Rows from block 2 of a small image embedding model, named by matrix and row number. Rows with one number belong to one channel. Each number is 128 + 24 x the weight over its row's rms, rounded and kept within 0 to 255. All counts start at 0. After the name is the row's rms in percent of the matrix's.
After each channel's rows are labels from the 100 images, of 14848, where the channel reaches its highest value: "place" is the part of the image that holds the peak. Only what is clearly more common there than usual is listed. The data: retinal OCT scans (Kermany 2017). In brackets: how many of the 100, against the usual share in percent.
# convs1: grouped (4 groups) 3x3 conv, stride 2 (model.blocks.2.convs.1.weight, 128x32x3x3, each kernel summed), inputs within the group 0-31
# convs2: expand pointwise conv (model.blocks.2.convs.2.weight, 256x128x1x1, transposed), outputs 0-127

convs1.4 087 [154 132  89 120 189 118 171 113 128 127 153 125 127 161 155 105 143 120 124 143 118 149 128 148 124 150  77  84 103 128 122 139]
convs2.4 081 [140  76 123 126 146 147 129 122 101 110 115 122 107  76 111 144 123  96  99 106 102 101 122  92 129 147 134 117  87 113 144 110 138  90  80 114 144 110  92  88 139 133 124 111 121 132 131 122 111 136 127 134 157 107 129  92  97 138 135 103 121 144  94 104  87 124 132 137 109 128 107 153 145  98 122 135  65  73 121 126 119 102 107 121  94 147  57 114  92 118 138 117  95 134 153 133 128 136 138 105 104 137 123  90 100 102  83  99 127 131 117 133 151 126 152  99 124  95 114  75  98 101 112  88 114 108 132 125]
place: bottom right (49 vs 9.8)

convs1.46 097 [164 117 107 115  96 118 132  95 123 133 112 119 122 107 110 101 139 118  78 126  91  75 114 123  86  91 123 115 100  98 122 120]
convs2.46 112 [133 118 133 130 144 108 107  75 165 120 123 114 116 129 133 123 120 119 129 150 167  89 124 115 165  84 166 149 111  70 142  99 116 143 139 109 145  73 128 107 110  98 106 143 149 107 135 127 151 131 138 135  83 123 146 104 124  99 143 138 140 104 137 130 167 137 110 112 179  91 143 117 113  97 141 133 155 104 110 112 117  77 144 124 108 137 168 121  94 125 152  95 139  98 144  98 185 132 138 138 129 132 131 120 149 158  81 182 132 148 142 102 106 142 153 115 139 114 141 140 127 112 137 145 147 134 143 119]
place: centre (39 vs 14.1)

convs1.95 111 [112  76 150 149 133 137 106 107 142 147 126  99 115 120 128 122  89 125 150 136 149  93 100 132 166  71 125 142 160 134 150  98]
convs2.95 100 [155  93 119 105  50 120 137 116 100 112 150 145 136 106 137 112 108 119 120 119 130 126 112 166 151 113 189 141 165 111 202 121  82 172 145 146 180 131 126 110 130 184 151 103 120  95 141 129 106 128 136 113 105 128 142 114 152 118 121 128 152 170 133 154 143 101 136 144 175 129 138 171 121 131 139 139  87 120 135 115 123 146 172 149 121  89 154 138  92 115 161 150 157  98 133 154 109 132 160 148 107 143 151 111 108 108 145 141 112 170 108 112 155 160 164 115 198 116 150 107 100 129 122 134 110 136 139 170]
place: middle right (56 vs 11.7)

convs1.88 071 [108 100 103 126 114  95 143 129 117 160 106  96 122 134 139 102 102 109  97 109 128 146 114 180 170 122 126 110 188 116 119 133]
convs2.88 114 [150 141 149 183  87 152 106 123 129  91 109 111 109 137 100 119 124 155 122 119 116 124 117 141 120 107 112 182 125 110 165 129  96  89  89 127 136  84 132 129 120  87 138 131  94 108 123  46 124 138 124 173 121 116 103 135 130 128 117 112  74 117 110 109 103 103 151 152  93 133 150 124 140  86 122 155 120 118 115 138 141 104 106 142 117 112 121 101 142 115 135 137 144  91 112 161 146 107 125 119 158 115 131 173 117  84 148  98 110 141 132 126 149  85 119 109 136 179 101 109 109  99 110 124 120 120 131 119]
place: middle left (33 vs 11.7); middle right (29 vs 11.7)

convs1.39 055 [165 136  98 145 118 113 132 124  91 153 101 134 128 119 114 115 114  93 119 196 102 111 160 148 127  95 115 158 129 134 146 163]
convs2.39 113 [135 145 125 138 103 149  93 130 146 125 109  80 122 132 104 125 155 130 149 145 122 113  81  90 145 106 135 130 138 121 153 118 103 104 101 158 177 123 104 118 155 124 142 132 100  98 106 126 102 177 107 118  98 150 145 155 169 109 127 102 147  92 135 124 154 127 142 144 148 136 128 147 137  94 136 135 137  91 100 131 176 108 152  93 138 116 110 114 144 112  66  70 107 131 129 104 159 146  86 104 183 131 117 158 124 159 153 107 145 152 170 145 137 152 151  89  99 183 138 141 123 139 141 152 104 143 132 151]
place: middle right (43 vs 11.7); centre (34 vs 14.1)

convs1.29 135 [115 152 124 130 119 132 113  94 103 118  92  99 106  87  78 113  94 144  87 124 123 106 132 113 108  96  82 109 118 139 134 105]
convs2.29 116 [108 165 138  82 117 117 120  96 128 101 120 128 125 117 130 131 115 154 119 110 151 133 136 151 151 164 156 116 111 122 152 120 143 175 138 126 123  86 133 119 154 106 143 142 147 136 155 118 109 137 141 153  89 136 135 130  93 116 167 138  95 140  95 132 132 133 136  82 159 148 107 134 151  69 152 116 137  87 181 134 129 134 128 161 129 118 141 156 148 106 169 167 127  99 166 143 145 120 165 170  86 142 136 115 108 101 105  94 174 140 110 120 148 138 135 130 161 109 156 116 103 132 125 151 131 146 136 128]
place: middle left (54 vs 11.7); middle right (30 vs 11.7)

convs1.109 086 [113  90  95 117 172 121  69 140 147 119 125 104 121 141 134 106  99 122 110 115 130 129 104 126  89 153  93 105  92 120 108 102]
convs2.109 099 [137 134 142 131 141 108 143  96 145 119 129  98 133 134 133 120 106  96 110 169 164  84 142 129 117 109 145 123  69  61  85  85 166 121 142 129 123 118 117 140 129 140 135 106 139 129 137 114 154 153 154  97 115  96 148 105  84 147 149 118 143  80 168 118 194 103 119 108 149 118 124  86 152 140 124 124 120 119 131  92 121  98 152 114 147 139 151 119 129 131 108 115 132 108 114  82 127 106 130 157 108  83  91 109 173 145 104 152 101 131 106  98 105  73 134 124 140 109 123 142 153 125 122 138 157 149 138 102]
place: bottom left (26 vs 9.8)

convs1.45 086 [ 66 114 122 114  89 135  82 102 117 109  85 135 110 131 147 104 123 125 137 170 144 123 115 115 133 120 130 108  96 118  93 156]
convs2.45 108 [138 109 163 132 180 122 113 116 160  40 119 117 135 125 139 130 139 107  97 131 145 107 136 123 143 134 150 140 108 108 122 128 130 146 124 148 128 119 127 123 116 108 131 145 158 125 134 159 139 161 126 113 130  75 147 153 122 132 108 130 141 112 147 109 142 110 165 125 133 149 162 127 170 126 136 133 126 113 136  90 133 112 142  99  95 126 121  96 124 134 122  97 113 110 168 109 136 158 163  99 113  67 125 142 136 127 118 127 122 160 144 105 152 149 175 122 121 126 125 107  97 145 124 139 158 133 131 136]
place: middle left (40 vs 11.7)

convs1.76 138 [111  77 146 136 118 154 120 113 135 128 114  89  76 109 117 113  98 120 129 124 130 111  94 122 155  71 134 108 156 122 149 102]
convs2.76 119 [152 116 129  73  91 126 109  89  91  85 138 131 126 109 153 109 107 142 137 140 125 129 121 151 162 117 189 130 151  94 178 110 124 202 155 139 166 131 120 104 137 148 154 123 134 113 160 165 117 103 115  86 103 128 121 116 147 121 133 115 133 152 136 152 131 110 164 151 179 144 144 181 131 129 140 154  99 137 167 100 121 166 165 154 155 136 122 149 112 130 131 146 146 107 157 130  82 140 168 145 113 109 118 131  78  95 167 103 128 190 102  92 164 143 155 120 152 103 148 124 110 132 126 133 110 147 150 146]
place: middle right (30 vs 11.7)

convs1.105 102 [118 137 138 126 162 101 175 159 117 101  80 120 117  65 147 100 141 116 125 159 117 132 125 165 143 109 130 118 142 100 121 115]
convs2.105 092 [141  99 139 138 105 134 128 125  97  86 136 126 163 115 127 107 109 130 141 141  86 153 110  83  94  90 117 144 110 110 106 105 102 119 117 108 145 119 130 122 129  84  83 110 125  96  80 139  78 110 135 133  77 120 151 142 113 107 109 122 130 133 130 138 154 117 153 179 120 139 160 139 114 136 116 129 145  73 124 134 124 124 126 121 107 135 105 113  95  90 104 109 133 147 122 132 122 136 107 113 151 117 150 143 108 124 184  99  98  95 135 110 132 111 137 101 115 151 112 110 153 146 117 110 156 115 153 117]
place: centre (70 vs 14.1)

convs1.42 086 [157 141  99 151 114 101 142 108 135 112 100 113  91  93 122 115 181 116 174 140 136 123 103 132 135 123 157 100  84 132 110 153]
convs2.42 123 [127 163 138 155 131 128 124 138 113 162  96  98 120 155 118 124 135 114 121 139 152 137 114 120 168 112 127 161  88 137  97 113  65 115 108 149  74 104 141 142 112  96 164  95 125 106 119 128 144 117 144 122 156 120  58 166 142 117 105 113 145  90 151 110 178 123 129 145 135  99 147 103 112 126 136 114  83 138 143 135 140 129 122 104 117 107 137 148 119 148  92  90 112 124  81 121 122  94  92 139 103 138 107 171 174 147 121 130 106 164 166 116 145 164 116 138  82 159 143 160 152 142 101 139 130 112 117 107]
place: middle left (34 vs 11.7)

convs1.48 063 [155 145 120 137 109 112 152 130  96 102 106 120 127 111 132 148 160 129 154 111 155 117 131 187 142  67 123 119 116 179 123 132]
convs2.48 106 [ 92 115 141 143 115 101 107 127 126 143 115  98 109 133 150 104 147 141 157 132 130 132 109 108 149 103 118 131 146 132 158 102 124 131 111 141 124 103 167 120  83  89  99 127  85 149 116 123 106 127 153  92 141 134 123 125 136 136 103 142 106  89 136 208 100 130 134 141 126  52 128 130 161  86 148 125 144  99  64 162 133 105 136 116 136 117 142 118  78 126 118 102 155 120 113  80 120 130 124 146 150 110 148 131 108 100 174 103 110 115 178 137 108 167 157 108 130 127 165 113 121 121 137 131  95 160 140 136]
place: middle right (34 vs 11.7); centre (32 vs 14.1)

convs1.25 075 [149 141 118  98 137 105 132 130 100 124 109 144 110 118 149  82 138 153 140  92 149 123 124 124 154 154 183 116 174 137  81 144]
convs2.25 098 [126 167 143 109 100 130 152 115 133 136 129 143 116 149 143 116 130 135 112 139 124 111 102 133  91 103 109 103 128 122 121 128 131 115 137 130 119 141 125  79 142 106 118 163 128 144 133 121 122 131 177 138 146 144 168 100 126  93 119 122 131 141 133 140 107 153  80 106 107 109 109  74 166 117 119 150 155  75  93 120 247 118 137 135 147 135 147 137  91 113  94 147 129 182 152  88 141 171 106 142 151 118 130 171 112 118 168 109  88  73 143 164 101 107 139 127 124 176 141 133 145  74 151 125 122 165 131 143]
place: centre (39 vs 14.1)

convs1.106 137 [116 133 105 152 127 145  94 139 134 105 172 133 126 167 104 139 119 226 146 133 142 143 140 119 127 123 121 129 134 133 126 124]
convs2.106 100 [110 159 110 107 131 123 124 116  94  99 111 159  86 121 118 132 126  96  96 112 105  95 127 119 144 110 118 111 127 138 112 130  96  97 105 145 104 133 103 107 125 120 139 154 119 175 114  54 100  78 121 140 136  89 159  89 107 136 149  99 105  79 101 129 123 132 120  85 120  80  73 109 112 108 164 120 114 134 137 109 113  92 143 132 121 128 133 137  78 101 170 134 152 123 123 137 105 100 116 124 141 133 132  82 143  86  85  95 146 121 117 108 117 131  78 109 137 129 127 119 124 110  96 109 101 102 123 158]
place: middle right (29 vs 11.7)

convs1.19 095 [109 111  90 104 105 161 121 153 123 106 147 107 115 125  90 100 102 130 105  83 115 126 111 123  77  98 127 106 107 158 104 143]
convs2.19 073 [154  50 156 151 144 131 115 119 161  94 116 121 118 154 140 105 153 113  95 149 147 131 146 146 178 150 129 146 171 120 149 147 113 167 147 141 133 118 167 111 127  94 181 108 124 115 155 131 104 169 145 169 125 116 131 156 163 115 138 101  95 133 178 100 124 136 179 123 173 100 128 149 127 152 153 134 119 140 102 150 131 158 124 113  89 133 144 133 138 147 142 117 121  59 167 149 160 142 149 142  95 115 104 125 102 101 116 102 142 219 151 122 169 150 114 123 164 124 122 151 131 134 110 146 136 129 112 159]
place: middle right (30 vs 11.7)

convs1.47 068 [154 139  76 133 145 122 159 138 102 111 107 122 134  88 131 134 149  81 131 142 146  99 138 161 138  67 109 118 117 148 131 110]
convs2.47 083 [140 142 107 122 107 140 116 143 131 139 131  82  99 156 117 116 150 141 181 123 132 116 101 112 154 121 143 110 142 119 172 126 106 112 105 149 153 141 131 140 151 130 142 167 100 112 114 145 117 172 106 113 143 142 142 145 166 137 124 107 147  87 143 147 144 123 138 144 153 121 140 138 135  95 115 136 140  95  98 135 163 127 136 114 164 145 134 134 148 110  82  69 128 163 125  90 147 146 105 144 197 102 135 151 121 140 157 100 143 149 184 150 116 153 159 120 107 193 140 157 129 124 152 150  81 160 127 166]
place: middle right (40 vs 11.7); centre (34 vs 14.1)

convs1.72 081 [105 125 108  88 120 111 149 125 100 130 111 101  71 124 115  90 112 108 128 116 115 156  90 174 138  98 132 122 162 128 103 139]
convs2.72 091 [115 102 145 137 110 154 100 107 111  82 149 144 131 138 114 113 127 157  98 104  98 138 126 202 138 125 142 158  94 142 157 138 111 155 109 125 129 134 143 109 128 131 164 128 132 112 154  84 123 132 108 143 124 117  99 129 110 148 118 110  78 150 110 133  93 116 154 164  99 171 140 124 118 106 134 159 101 105 148 115 116 115  89 163 126 140 137 105 174 140 163 141 122 103 152 149 136 110 113 122 128 105 128 174  95  65 111  87 130 137 124 136 146 107 131 119 182 169 132 114  94 138  89 131 102 181 130 119]
place: middle right (28 vs 11.7)

convs1.24 096 [147  74 124 153 164 156 152 129 154 146 160 123 108 162 123 126 127 120 109 163  96 170 142 169 131 136 103 146 122 148 142 145]
convs2.24 078 [131 102 136 147 139 139 128 145  88 129 115 130  47 113  96 116 120  88 115 113 111 113 132  86 148  94 137 116  95 111 142 101 119  89  99  96 140  69  94  91 155  87 156 138 116 149 104 117 129  95 142 122 146 102 172 105 108 108 153 118  98 152 145 130 128 118 113 121 114  99 106 120 138 106 148 134  67 132 131  81  90  99  83 139 121 108 106 150 103 123 166 119 130 126 120 104  91 122 116 115 114 124  90  99 117  71  78 121 158 143 124 122 133 167 118 113 116 118 131 130  94  79 105 120 109 118 142 126]
place: bottom left (29 vs 9.8)

convs1.94 084 [127  98 134 142  86 127 106 118 125 136 133 111 142 147 176 116  91  95  92  77 142 154 109 165 149 151 145 130 150 154 121 129]
convs2.94 096 [114 155 113 115 106 132 131 123 125 126 142 119 100 130 111  91 130 116 122 116 132 109  93 123 123  69 115 125 177 132 152 127 101 113  95 118 155 105 150 108 115 141 123 146 101 124 117  95 106 123 112 131 140 132 199 147 174 116 115 117 160 122 172 133 134 105 112 107 143 113  94 132 113  94 148 103 129  84 108 119 127 106 139 116  96 100 143 115 137 115 146 125 122  79 113 132 155 105 134 144 162 132 153 158 145  96 155 143 108 110 156 147 138 150 208 126 165 172 144 133  98  93 170 147 123 137 100 155]
place: bottom right (34 vs 9.8)

convs1.66 093 [ 94  79 153 151 114 151 120  97 130  95 109 115 108  96 104 119 102 128 127 109 128  92 111  95 165  80 119 127 135 129 145 107]
convs2.66 128 [141 123 129  93 105 132 102  83 112 125 123 122 116 104 127 106 120 119 128 142 129 117 124 153 186 128 181 126 158  80 203 116 122 184 142 124 176 120 133  87 159 139 164 117 137 120 167 145  95 150 105 106 107 133 143 124 155 111 151 109 150 139 147 138 137 103 144 114 174 136 120 166 144 123 151 131 125 131 167 103 119 129 172 140 129 120 129 158 117 139 155 150 132  99 157 127 125 148 177 153 116 122 119 118  87 114 136 101 136 194 127  86 159 148 148 124 166 106 150 138  97 123 121 147 116 112 118 136]
place: middle right (42 vs 11.7)