Rows from block 2 of a small image embedding model, named by matrix and row number. Rows with one number belong to one channel. Each number is 128 + 32 x the weight over its row's rms, rounded and kept within 0 to 255. All counts start at 0. Numbers have three digits each. After the name is the row's rms in percent of the matrix's.
After each channel's rows are labels from the 100 images, of 14848, where the channel reaches its highest value: "top examples" is what is common among them. Only what is clearly more common there than usual is listed. The data: retinal OCT scans (Kermany 2017). In brackets: how many of the 100.
# convs1: grouped (4 groups) 3x3 conv, stride 2 (model.blocks.2.convs.1.weight, 128x32x3x3, each kernel summed), inputs within the group 0-31
# convs2: expand pointwise conv (model.blocks.2.convs.2.weight, 256x128x1x1, transposed), outputs 0-127

convs1.99 141:146081118101124162107142134100153109099159065135111147118086133124095112094146063075084101079078
convs2.99 124:134128117114134098141083142168125095096173091121129083087111146108147097113135081062077082095136150085131065082075110152123127115135155156141089155157142129129039133111105093130127095065145070183111132054115109100093169115117150133140133131127082090111123154169130168165129133074071110093120141154162148088103044199136068172096122111130121095146137145090101109150072131144171112087136
top examples: finding: choroidal neovascularization (74)

convs1.87 118:091104164139094129081151151148151154153128087156131140150128157135170134151235154169127155159159
convs2.87 108:143093157078094151071102103095121113055118110127118084103164103105157103083101103095145121083144141091074108133109125125113166108213124134125093141088173158123114203105135112129092092099167104126167113061130083073093169156136193097130073108124105137122127088096098084122120073096101111107111132081107140097107096132114083149065080125092132095097122156114095114081027125139123139136102
top examples: finding: choroidal neovascularization (76)

convs1.84 092:125157106106108123104066098090148103093066140124072121142110090106094090079074117136101144079106
convs2.84 080:128109130096126045188168085179103103141187120136165175150077108139095017168148104163115157167135120083093139118113143143179068189146113134134169114127133093182096111116128146116197090144129123111140125113140148151177119115126120119115125134115137136097163145158125160125098121121212178143092145112198139138119142109020112054196200152159105141125195099166126137149117147128132120055108
top examples: finding: choroidal neovascularization (89)

convs1.2 120:113184153112115086135071127105127131176104126182136107147106149074121095129150126155082091184070
convs2.2 104:093088098163110125070169140092071099125132112136130123119077117148138084094121100200141142140125078123120162079155129128122107158093108085132119134149100121113076124136154144076128119093113107116135078155128100141125099156173105144103054172116143124067000134131099126115098094124086089156117126135140119169143126146106103168138088118114104129114146127072100128089131114106095095091059
top examples: finding: choroidal neovascularization (62); finding: diabetic macular edema (38)

convs1.70 087:119099125086108093134067082084114109118112088125082102141137093116110117062080116108108116059100
convs2.70 078:128108121176095063151097169197118086181148126099155100139165116148116069156119118145126142153069114099137155112117178128130038131122097080096155078158117108112141107143126154167174130124145121156166094163165155162158065123110112092144177149120127131092149159164166131130077098097178124144166086133185156107138127105094134096157194161134102157143160058124128154159173140150149132068109
top examples: finding: choroidal neovascularization (75)

convs1.112 098:187101130105098092218112117144131115133103095139083132127105116100207184098131109108126122111139
convs2.112 117:112088160143138140120151129142147149127042124148151121133100051107117137132151137178116172147210122111111189149164131139142133174112110124110161095152142131210096072125126151108170096119100142103105149150133092160181125122100098125121093134112164114124121128039106101120144118116142149154144122056088158151118142110123092130186162149150132168122127125133103050092160100098059133151089
top examples: finding: choroidal neovascularization (92)

convs1.89 113:144152092104101096117056091112141116127076149130065159130117092110131099075119146146096132053118
convs2.89 089:101089126110135070166163134158108099129178081141162182162063144126095018142166087198106164109178114080072121073118116142158073162137094123119131117149139145146107112123116107121157068122103144101200062110108119114127131125137133140130071162165109086064132152147147118111092098115161162140128158120189093141128116115069074125155136133157077130102168095114133157144090145141126103062063
top examples: finding: choroidal neovascularization (91)

convs1.12 067:128113130133124171104092146145160162238141096099131109186133156124096131143114156113143095185143
convs2.12 134:124109050141186075129155118099136165138171160137136148098173100137140157080062144192117134109125108134119192119146115124087133151070105116150113118110094111154135102095102169060070129116112104052165070153108101139100108147158136144128045174113106122122105140128049053121116147124121095106136109116125110060155153073087136113090066142164060155150106127129126131106117125085152122137129
top examples: finding: diabetic macular edema (67)

convs1.74 113:137175114106129140148070095104146104133104169123074166160156095103100117053095130150098120066113
convs2.74 101:111115124148135073153205138184082078154155092122161162173072114160084000143145074159148180145114081074117159110150161144156060161098099095078123105143119122167099117148149139103160111102118123116158076176139159142154131136140085160140128168102123114052127117153177135104085093122188135171121134103156128158146112107106102120151142146142078142122166101129155126150156118114112082077098
top examples: finding: choroidal neovascularization (88)

convs1.79 090:115108177167127158123111133133137167140121094145161083091121130147159122153249142137102136114166
convs2.79 109:121080172141095167089094141089111065093098110128124100114153108120170105114111119097078083065101160089108072106090141135099157079179135116160110135125190134105132213104118077133131106134151112108171106088137095087072172113117176075092099094154138121118068104066082135121095085105076105127134161099060120055093104149120110178105104145087118083143092099126125113139055135157125144149073
top examples: finding: choroidal neovascularization (71)

convs1.7 089:130095139083100089114140102091112112084135109152093157084115125087098069143167076185112115085159
convs2.7 094:101142130124138110121136122138094066048114112092153121176084105134130078130112123147171143102110121135093121091129196109109088126196090112104205075098138125118109161129176109133156100135153179133106112112135103082094132107105085128090117134050163114100164110174189128103061106150102106074081099086079170123129118140153131121083113185138132100159174133087139137098078142171100141088141
top examples: finding: drusen (34)

convs1.68 098:098146082117138061068115101174091121151125152115087114105110123153141142172127153102216125121101
convs2.68 105:170141104126113150126083080164165197100152171087081126135105118151138187134127158114106090123142141159167130140180119108137179115155151146098116173114111086057186099070076178128130135138096180154077241136158147160143136156156161122145159097137067158133182144181131135128146173124147157075071126110157122089111132149050149119104154114123208143139144155091107142117147132111160180202164
top examples: finding: diabetic macular edema (54)

convs1.121 090:130088153104092088107101107147143086102129147106060100132086098122152138132116071072082111081089
convs2.121 082:109172166171113087180161116222123077139155142130158102154120147150068109143155169162101145140135100110123106147026143126143147138140132127144112118083145101217112178087123091124149128085153145146146126158168105201210115080080111134145072141147125137134117139131096089110107123158139112168127104126155156069136150071132091116177171162166095129135167111140133147140152126136156147125115
top examples: finding: choroidal neovascularization (95)

convs1.10 101:115113129073081099120113081082116088114113111164116130075113117055115066119142114178086112115125
convs2.10 103:087136135127131105095161119118077056089105121097165128179074108152116074130116118172154150089125070128083135092094184143088103125130093102094196102092096158112072161142176104117162112125149181148127122139156087114103097111115075115064107150026179146105106099135191153104082099171102095109067054090093145159139134175146147126108131160117119115139159127098138149074124118161108132072132
top examples: finding: choroidal neovascularization (87)

convs1.63 117:139162189130173167149154153125165129197142151128139188138141146129130114127091168140177143198151
convs2.63 103:116088184142116115092103149092106119133127099125140162118090125111105095102145137116113094144141115160092131139131132102207114072164097108121107109186186132104150116114111152115180094131061123075118118120115162107095153141118122108101135110169132133071088137152164113102112084112084246141152238152075116070108101080113098173129151159131119196142110130115144098103103070112117110124154
top examples: finding: drusen (79)

convs1.14 094:117061138113167157108129137129162103172120155124087144111107095137096093121099187124122152216086
convs2.14 138:096176106118100139154160108113133125073136123101099111123137146130127137147113121124123139102203092116110120129060128111122126111131136142098110072114096189145100162112121092115105146122135154139123157116125037095119113076207108126111113167120098100170064108134080097074171195202120112096099128169094146103155126116131179105168132102160156100119081179141162131098074154139068112105131
top examples: finding: choroidal neovascularization (64); finding: diabetic macular edema (33)

convs1.116 114:135084115121136182092148095107180112100165095130151142138118111093058132094110074077097108097090
convs2.116 119:111166145075142088152096117103124116086146117132126111069109121091137117128130082121088086136168190067102090103092107146139153161159147142121120152178167140132018134110100075127137091075164118154065130063118077101082177139132158139137141102112081110104140147167119155118148126168078135109116154161146112125081081211101092148115138130136115059139107150133126137130101140125150134104096
top examples: finding: choroidal neovascularization (83)

convs1.96 091:113132102152179217178188126065152144108144179108163145156154113142084147126122107129127118137135
convs2.96 099:095151120145099144086137125113127135073087158117091083119102137112110121131117100103091114131180135123133130103135100101131100141147144151099130161140121132118152074101084163122150113116088150162113208132068092134146145123114144101142149151124122135131130154115107124151112119130074110160109180117103099037088095201163103210090142116130158108119082164073106082043130112092133149222081
top examples: finding: diabetic macular edema (92)

convs1.40 144:088131066162129104137133082143105105147083156131090052062142120099188113135123121162133149118104
convs2.40 118:117115112066130147118102118085121137083112119111110114078159081076103146063082120109133129128121127122109226162141083096085174119112131128123070123157134100149090126073119104099090143059164130165150147131109087121089140161133109113145103091160062172110097090090110137173132102112160130077125145086095112164048102154148147127083117098104137109110116093094077111093100097084089127130097
top examples: finding: normal (99)

convs1.90 084:100103137140139142157107101093112104066134100117139086176130111101089093121026099152139154104102
convs2.90 115:138186114114180107111106177112144152162112121137163116133159106121120118177133129162115100164165077136119158134096118078207067194101103117130188101129088109161129081120123128197061140156133097150087149127162135134123157088089109075179241079097123149124181122130189134151117156070147092103146172089133164153129125108137100071185206148154140114163161048177151127094156112141119108094119
top examples: finding: choroidal neovascularization (65); finding: drusen (31)

convs1.28 095:129145123099156075130119160087090072148115113085091143118103134160118048154150201115124115166134
convs2.28 104:153154165166107144105110142072112118078163103128112130087147100122136164155129106114100124036232141125078119030139125159154104091095130107153129164144164214160040141118094130140169078116106090158078132144138133130102131164115132120155160109143101077138100082126110164165112154132080118096154177123087138127113135208199082222160167124157123107095110146176131114130105141089097152104097
top examples: finding: choroidal neovascularization (73)

convs1.126 106:101165158147145155110154083154157148146178143056128127159171118135052113126142148152194136153136
convs2.126 083:132175173131089151074099081036136129125106118107115066121070127051154119118071119101098061159154135065149107152105090083115099049171126183118059104121123166117125112102086120122090097074089132092065150147096048130136127150116122119108104099132089097139135101137093099080145133127119104112123100122138127083118119131097127100116088112127135086139026168140125150143162139119124139149066
top examples: finding: drusen (77)

convs1.30 070:117140070101088120085155075095138118138075109082088129114111117136153092091115190126115170072138
convs2.30 129:144182120095090091202137144127149138119126150113158170152138113134094141074077161126155161154082159171127083135114135099104122118146116143139149105123138085177191153129143102107100149182158167097169066104117100113117120127139137136059088159169097141158189126135136113143102152153195127103154133112153133137166156046105191076069063140168080137162117112173173121094068202134161189111163
top examples: finding: choroidal neovascularization (65)

convs1.92 095:136096058076117084117106108128101094160069135166090156139117137132145105072121134204129134106140
convs2.92 120:060108111101138104147111167108088091117145077144134128136085117123108076160179103187149110123234142147047135123074133122171142102120074113130144094138098196164059142116132073150108023119119123131145125071137108043155163070154146116114136131122072112090162143139144107105105109111115108148165192110159149144105125176106135113173181135182143110121173106121153129078078133143149121063074
top examples: finding: choroidal neovascularization (81)

convs1.119 100:162102154097065125152081099090171147143146079128075100138073121091138143140140088096076134096136
convs2.119 092:103122182114139102162159089138125105117133104147152113108091082126084095116166123176106164098219132071056131092050139135160145189148126124143102099147138164221070125109129078114175051106061143063150087100155098130146141109105133141130103147183125135106104150113106123090127155111103154144143175113140086136110120119067087104154136145180075121099155102155109134134089129132087126082085
top examples: finding: choroidal neovascularization (83)

convs1.123 100:110096183134150107129134081184133097117114159123112162153113100123147128123065078077093085092074
convs2.123 102:097188132175116109172179120164128120113166149144177085142143125121059138132076148192153133140090106144101127123093133099110123147101112126150057088085095104172084169153146125139089108087157089165152105148079111187163097134145111140068125133097056124120110119130082076120110126099179071171130095091140150089190172098103172072194115137149098094129116075146132136118146136119157125115101
top examples: finding: choroidal neovascularization (69); finding: diabetic macular edema (28)

convs1.98 072:127082123099096163136128107123175129120158096144132162128102117089199150110079056072118107092101
convs2.98 108:110123145137144107150178070139156179116126122151145122092063042112107162132154165153097162165175101123078173126185122145159189162161156100105114082097105094224060111115095159108155110108083102071109123151160124123162100113127113089132138106130168132138103143102125121110152174140113166124096112129151175158095109106067045052163134150176110210138145153109115105053154099103083130113135
top examples: finding: choroidal neovascularization (86)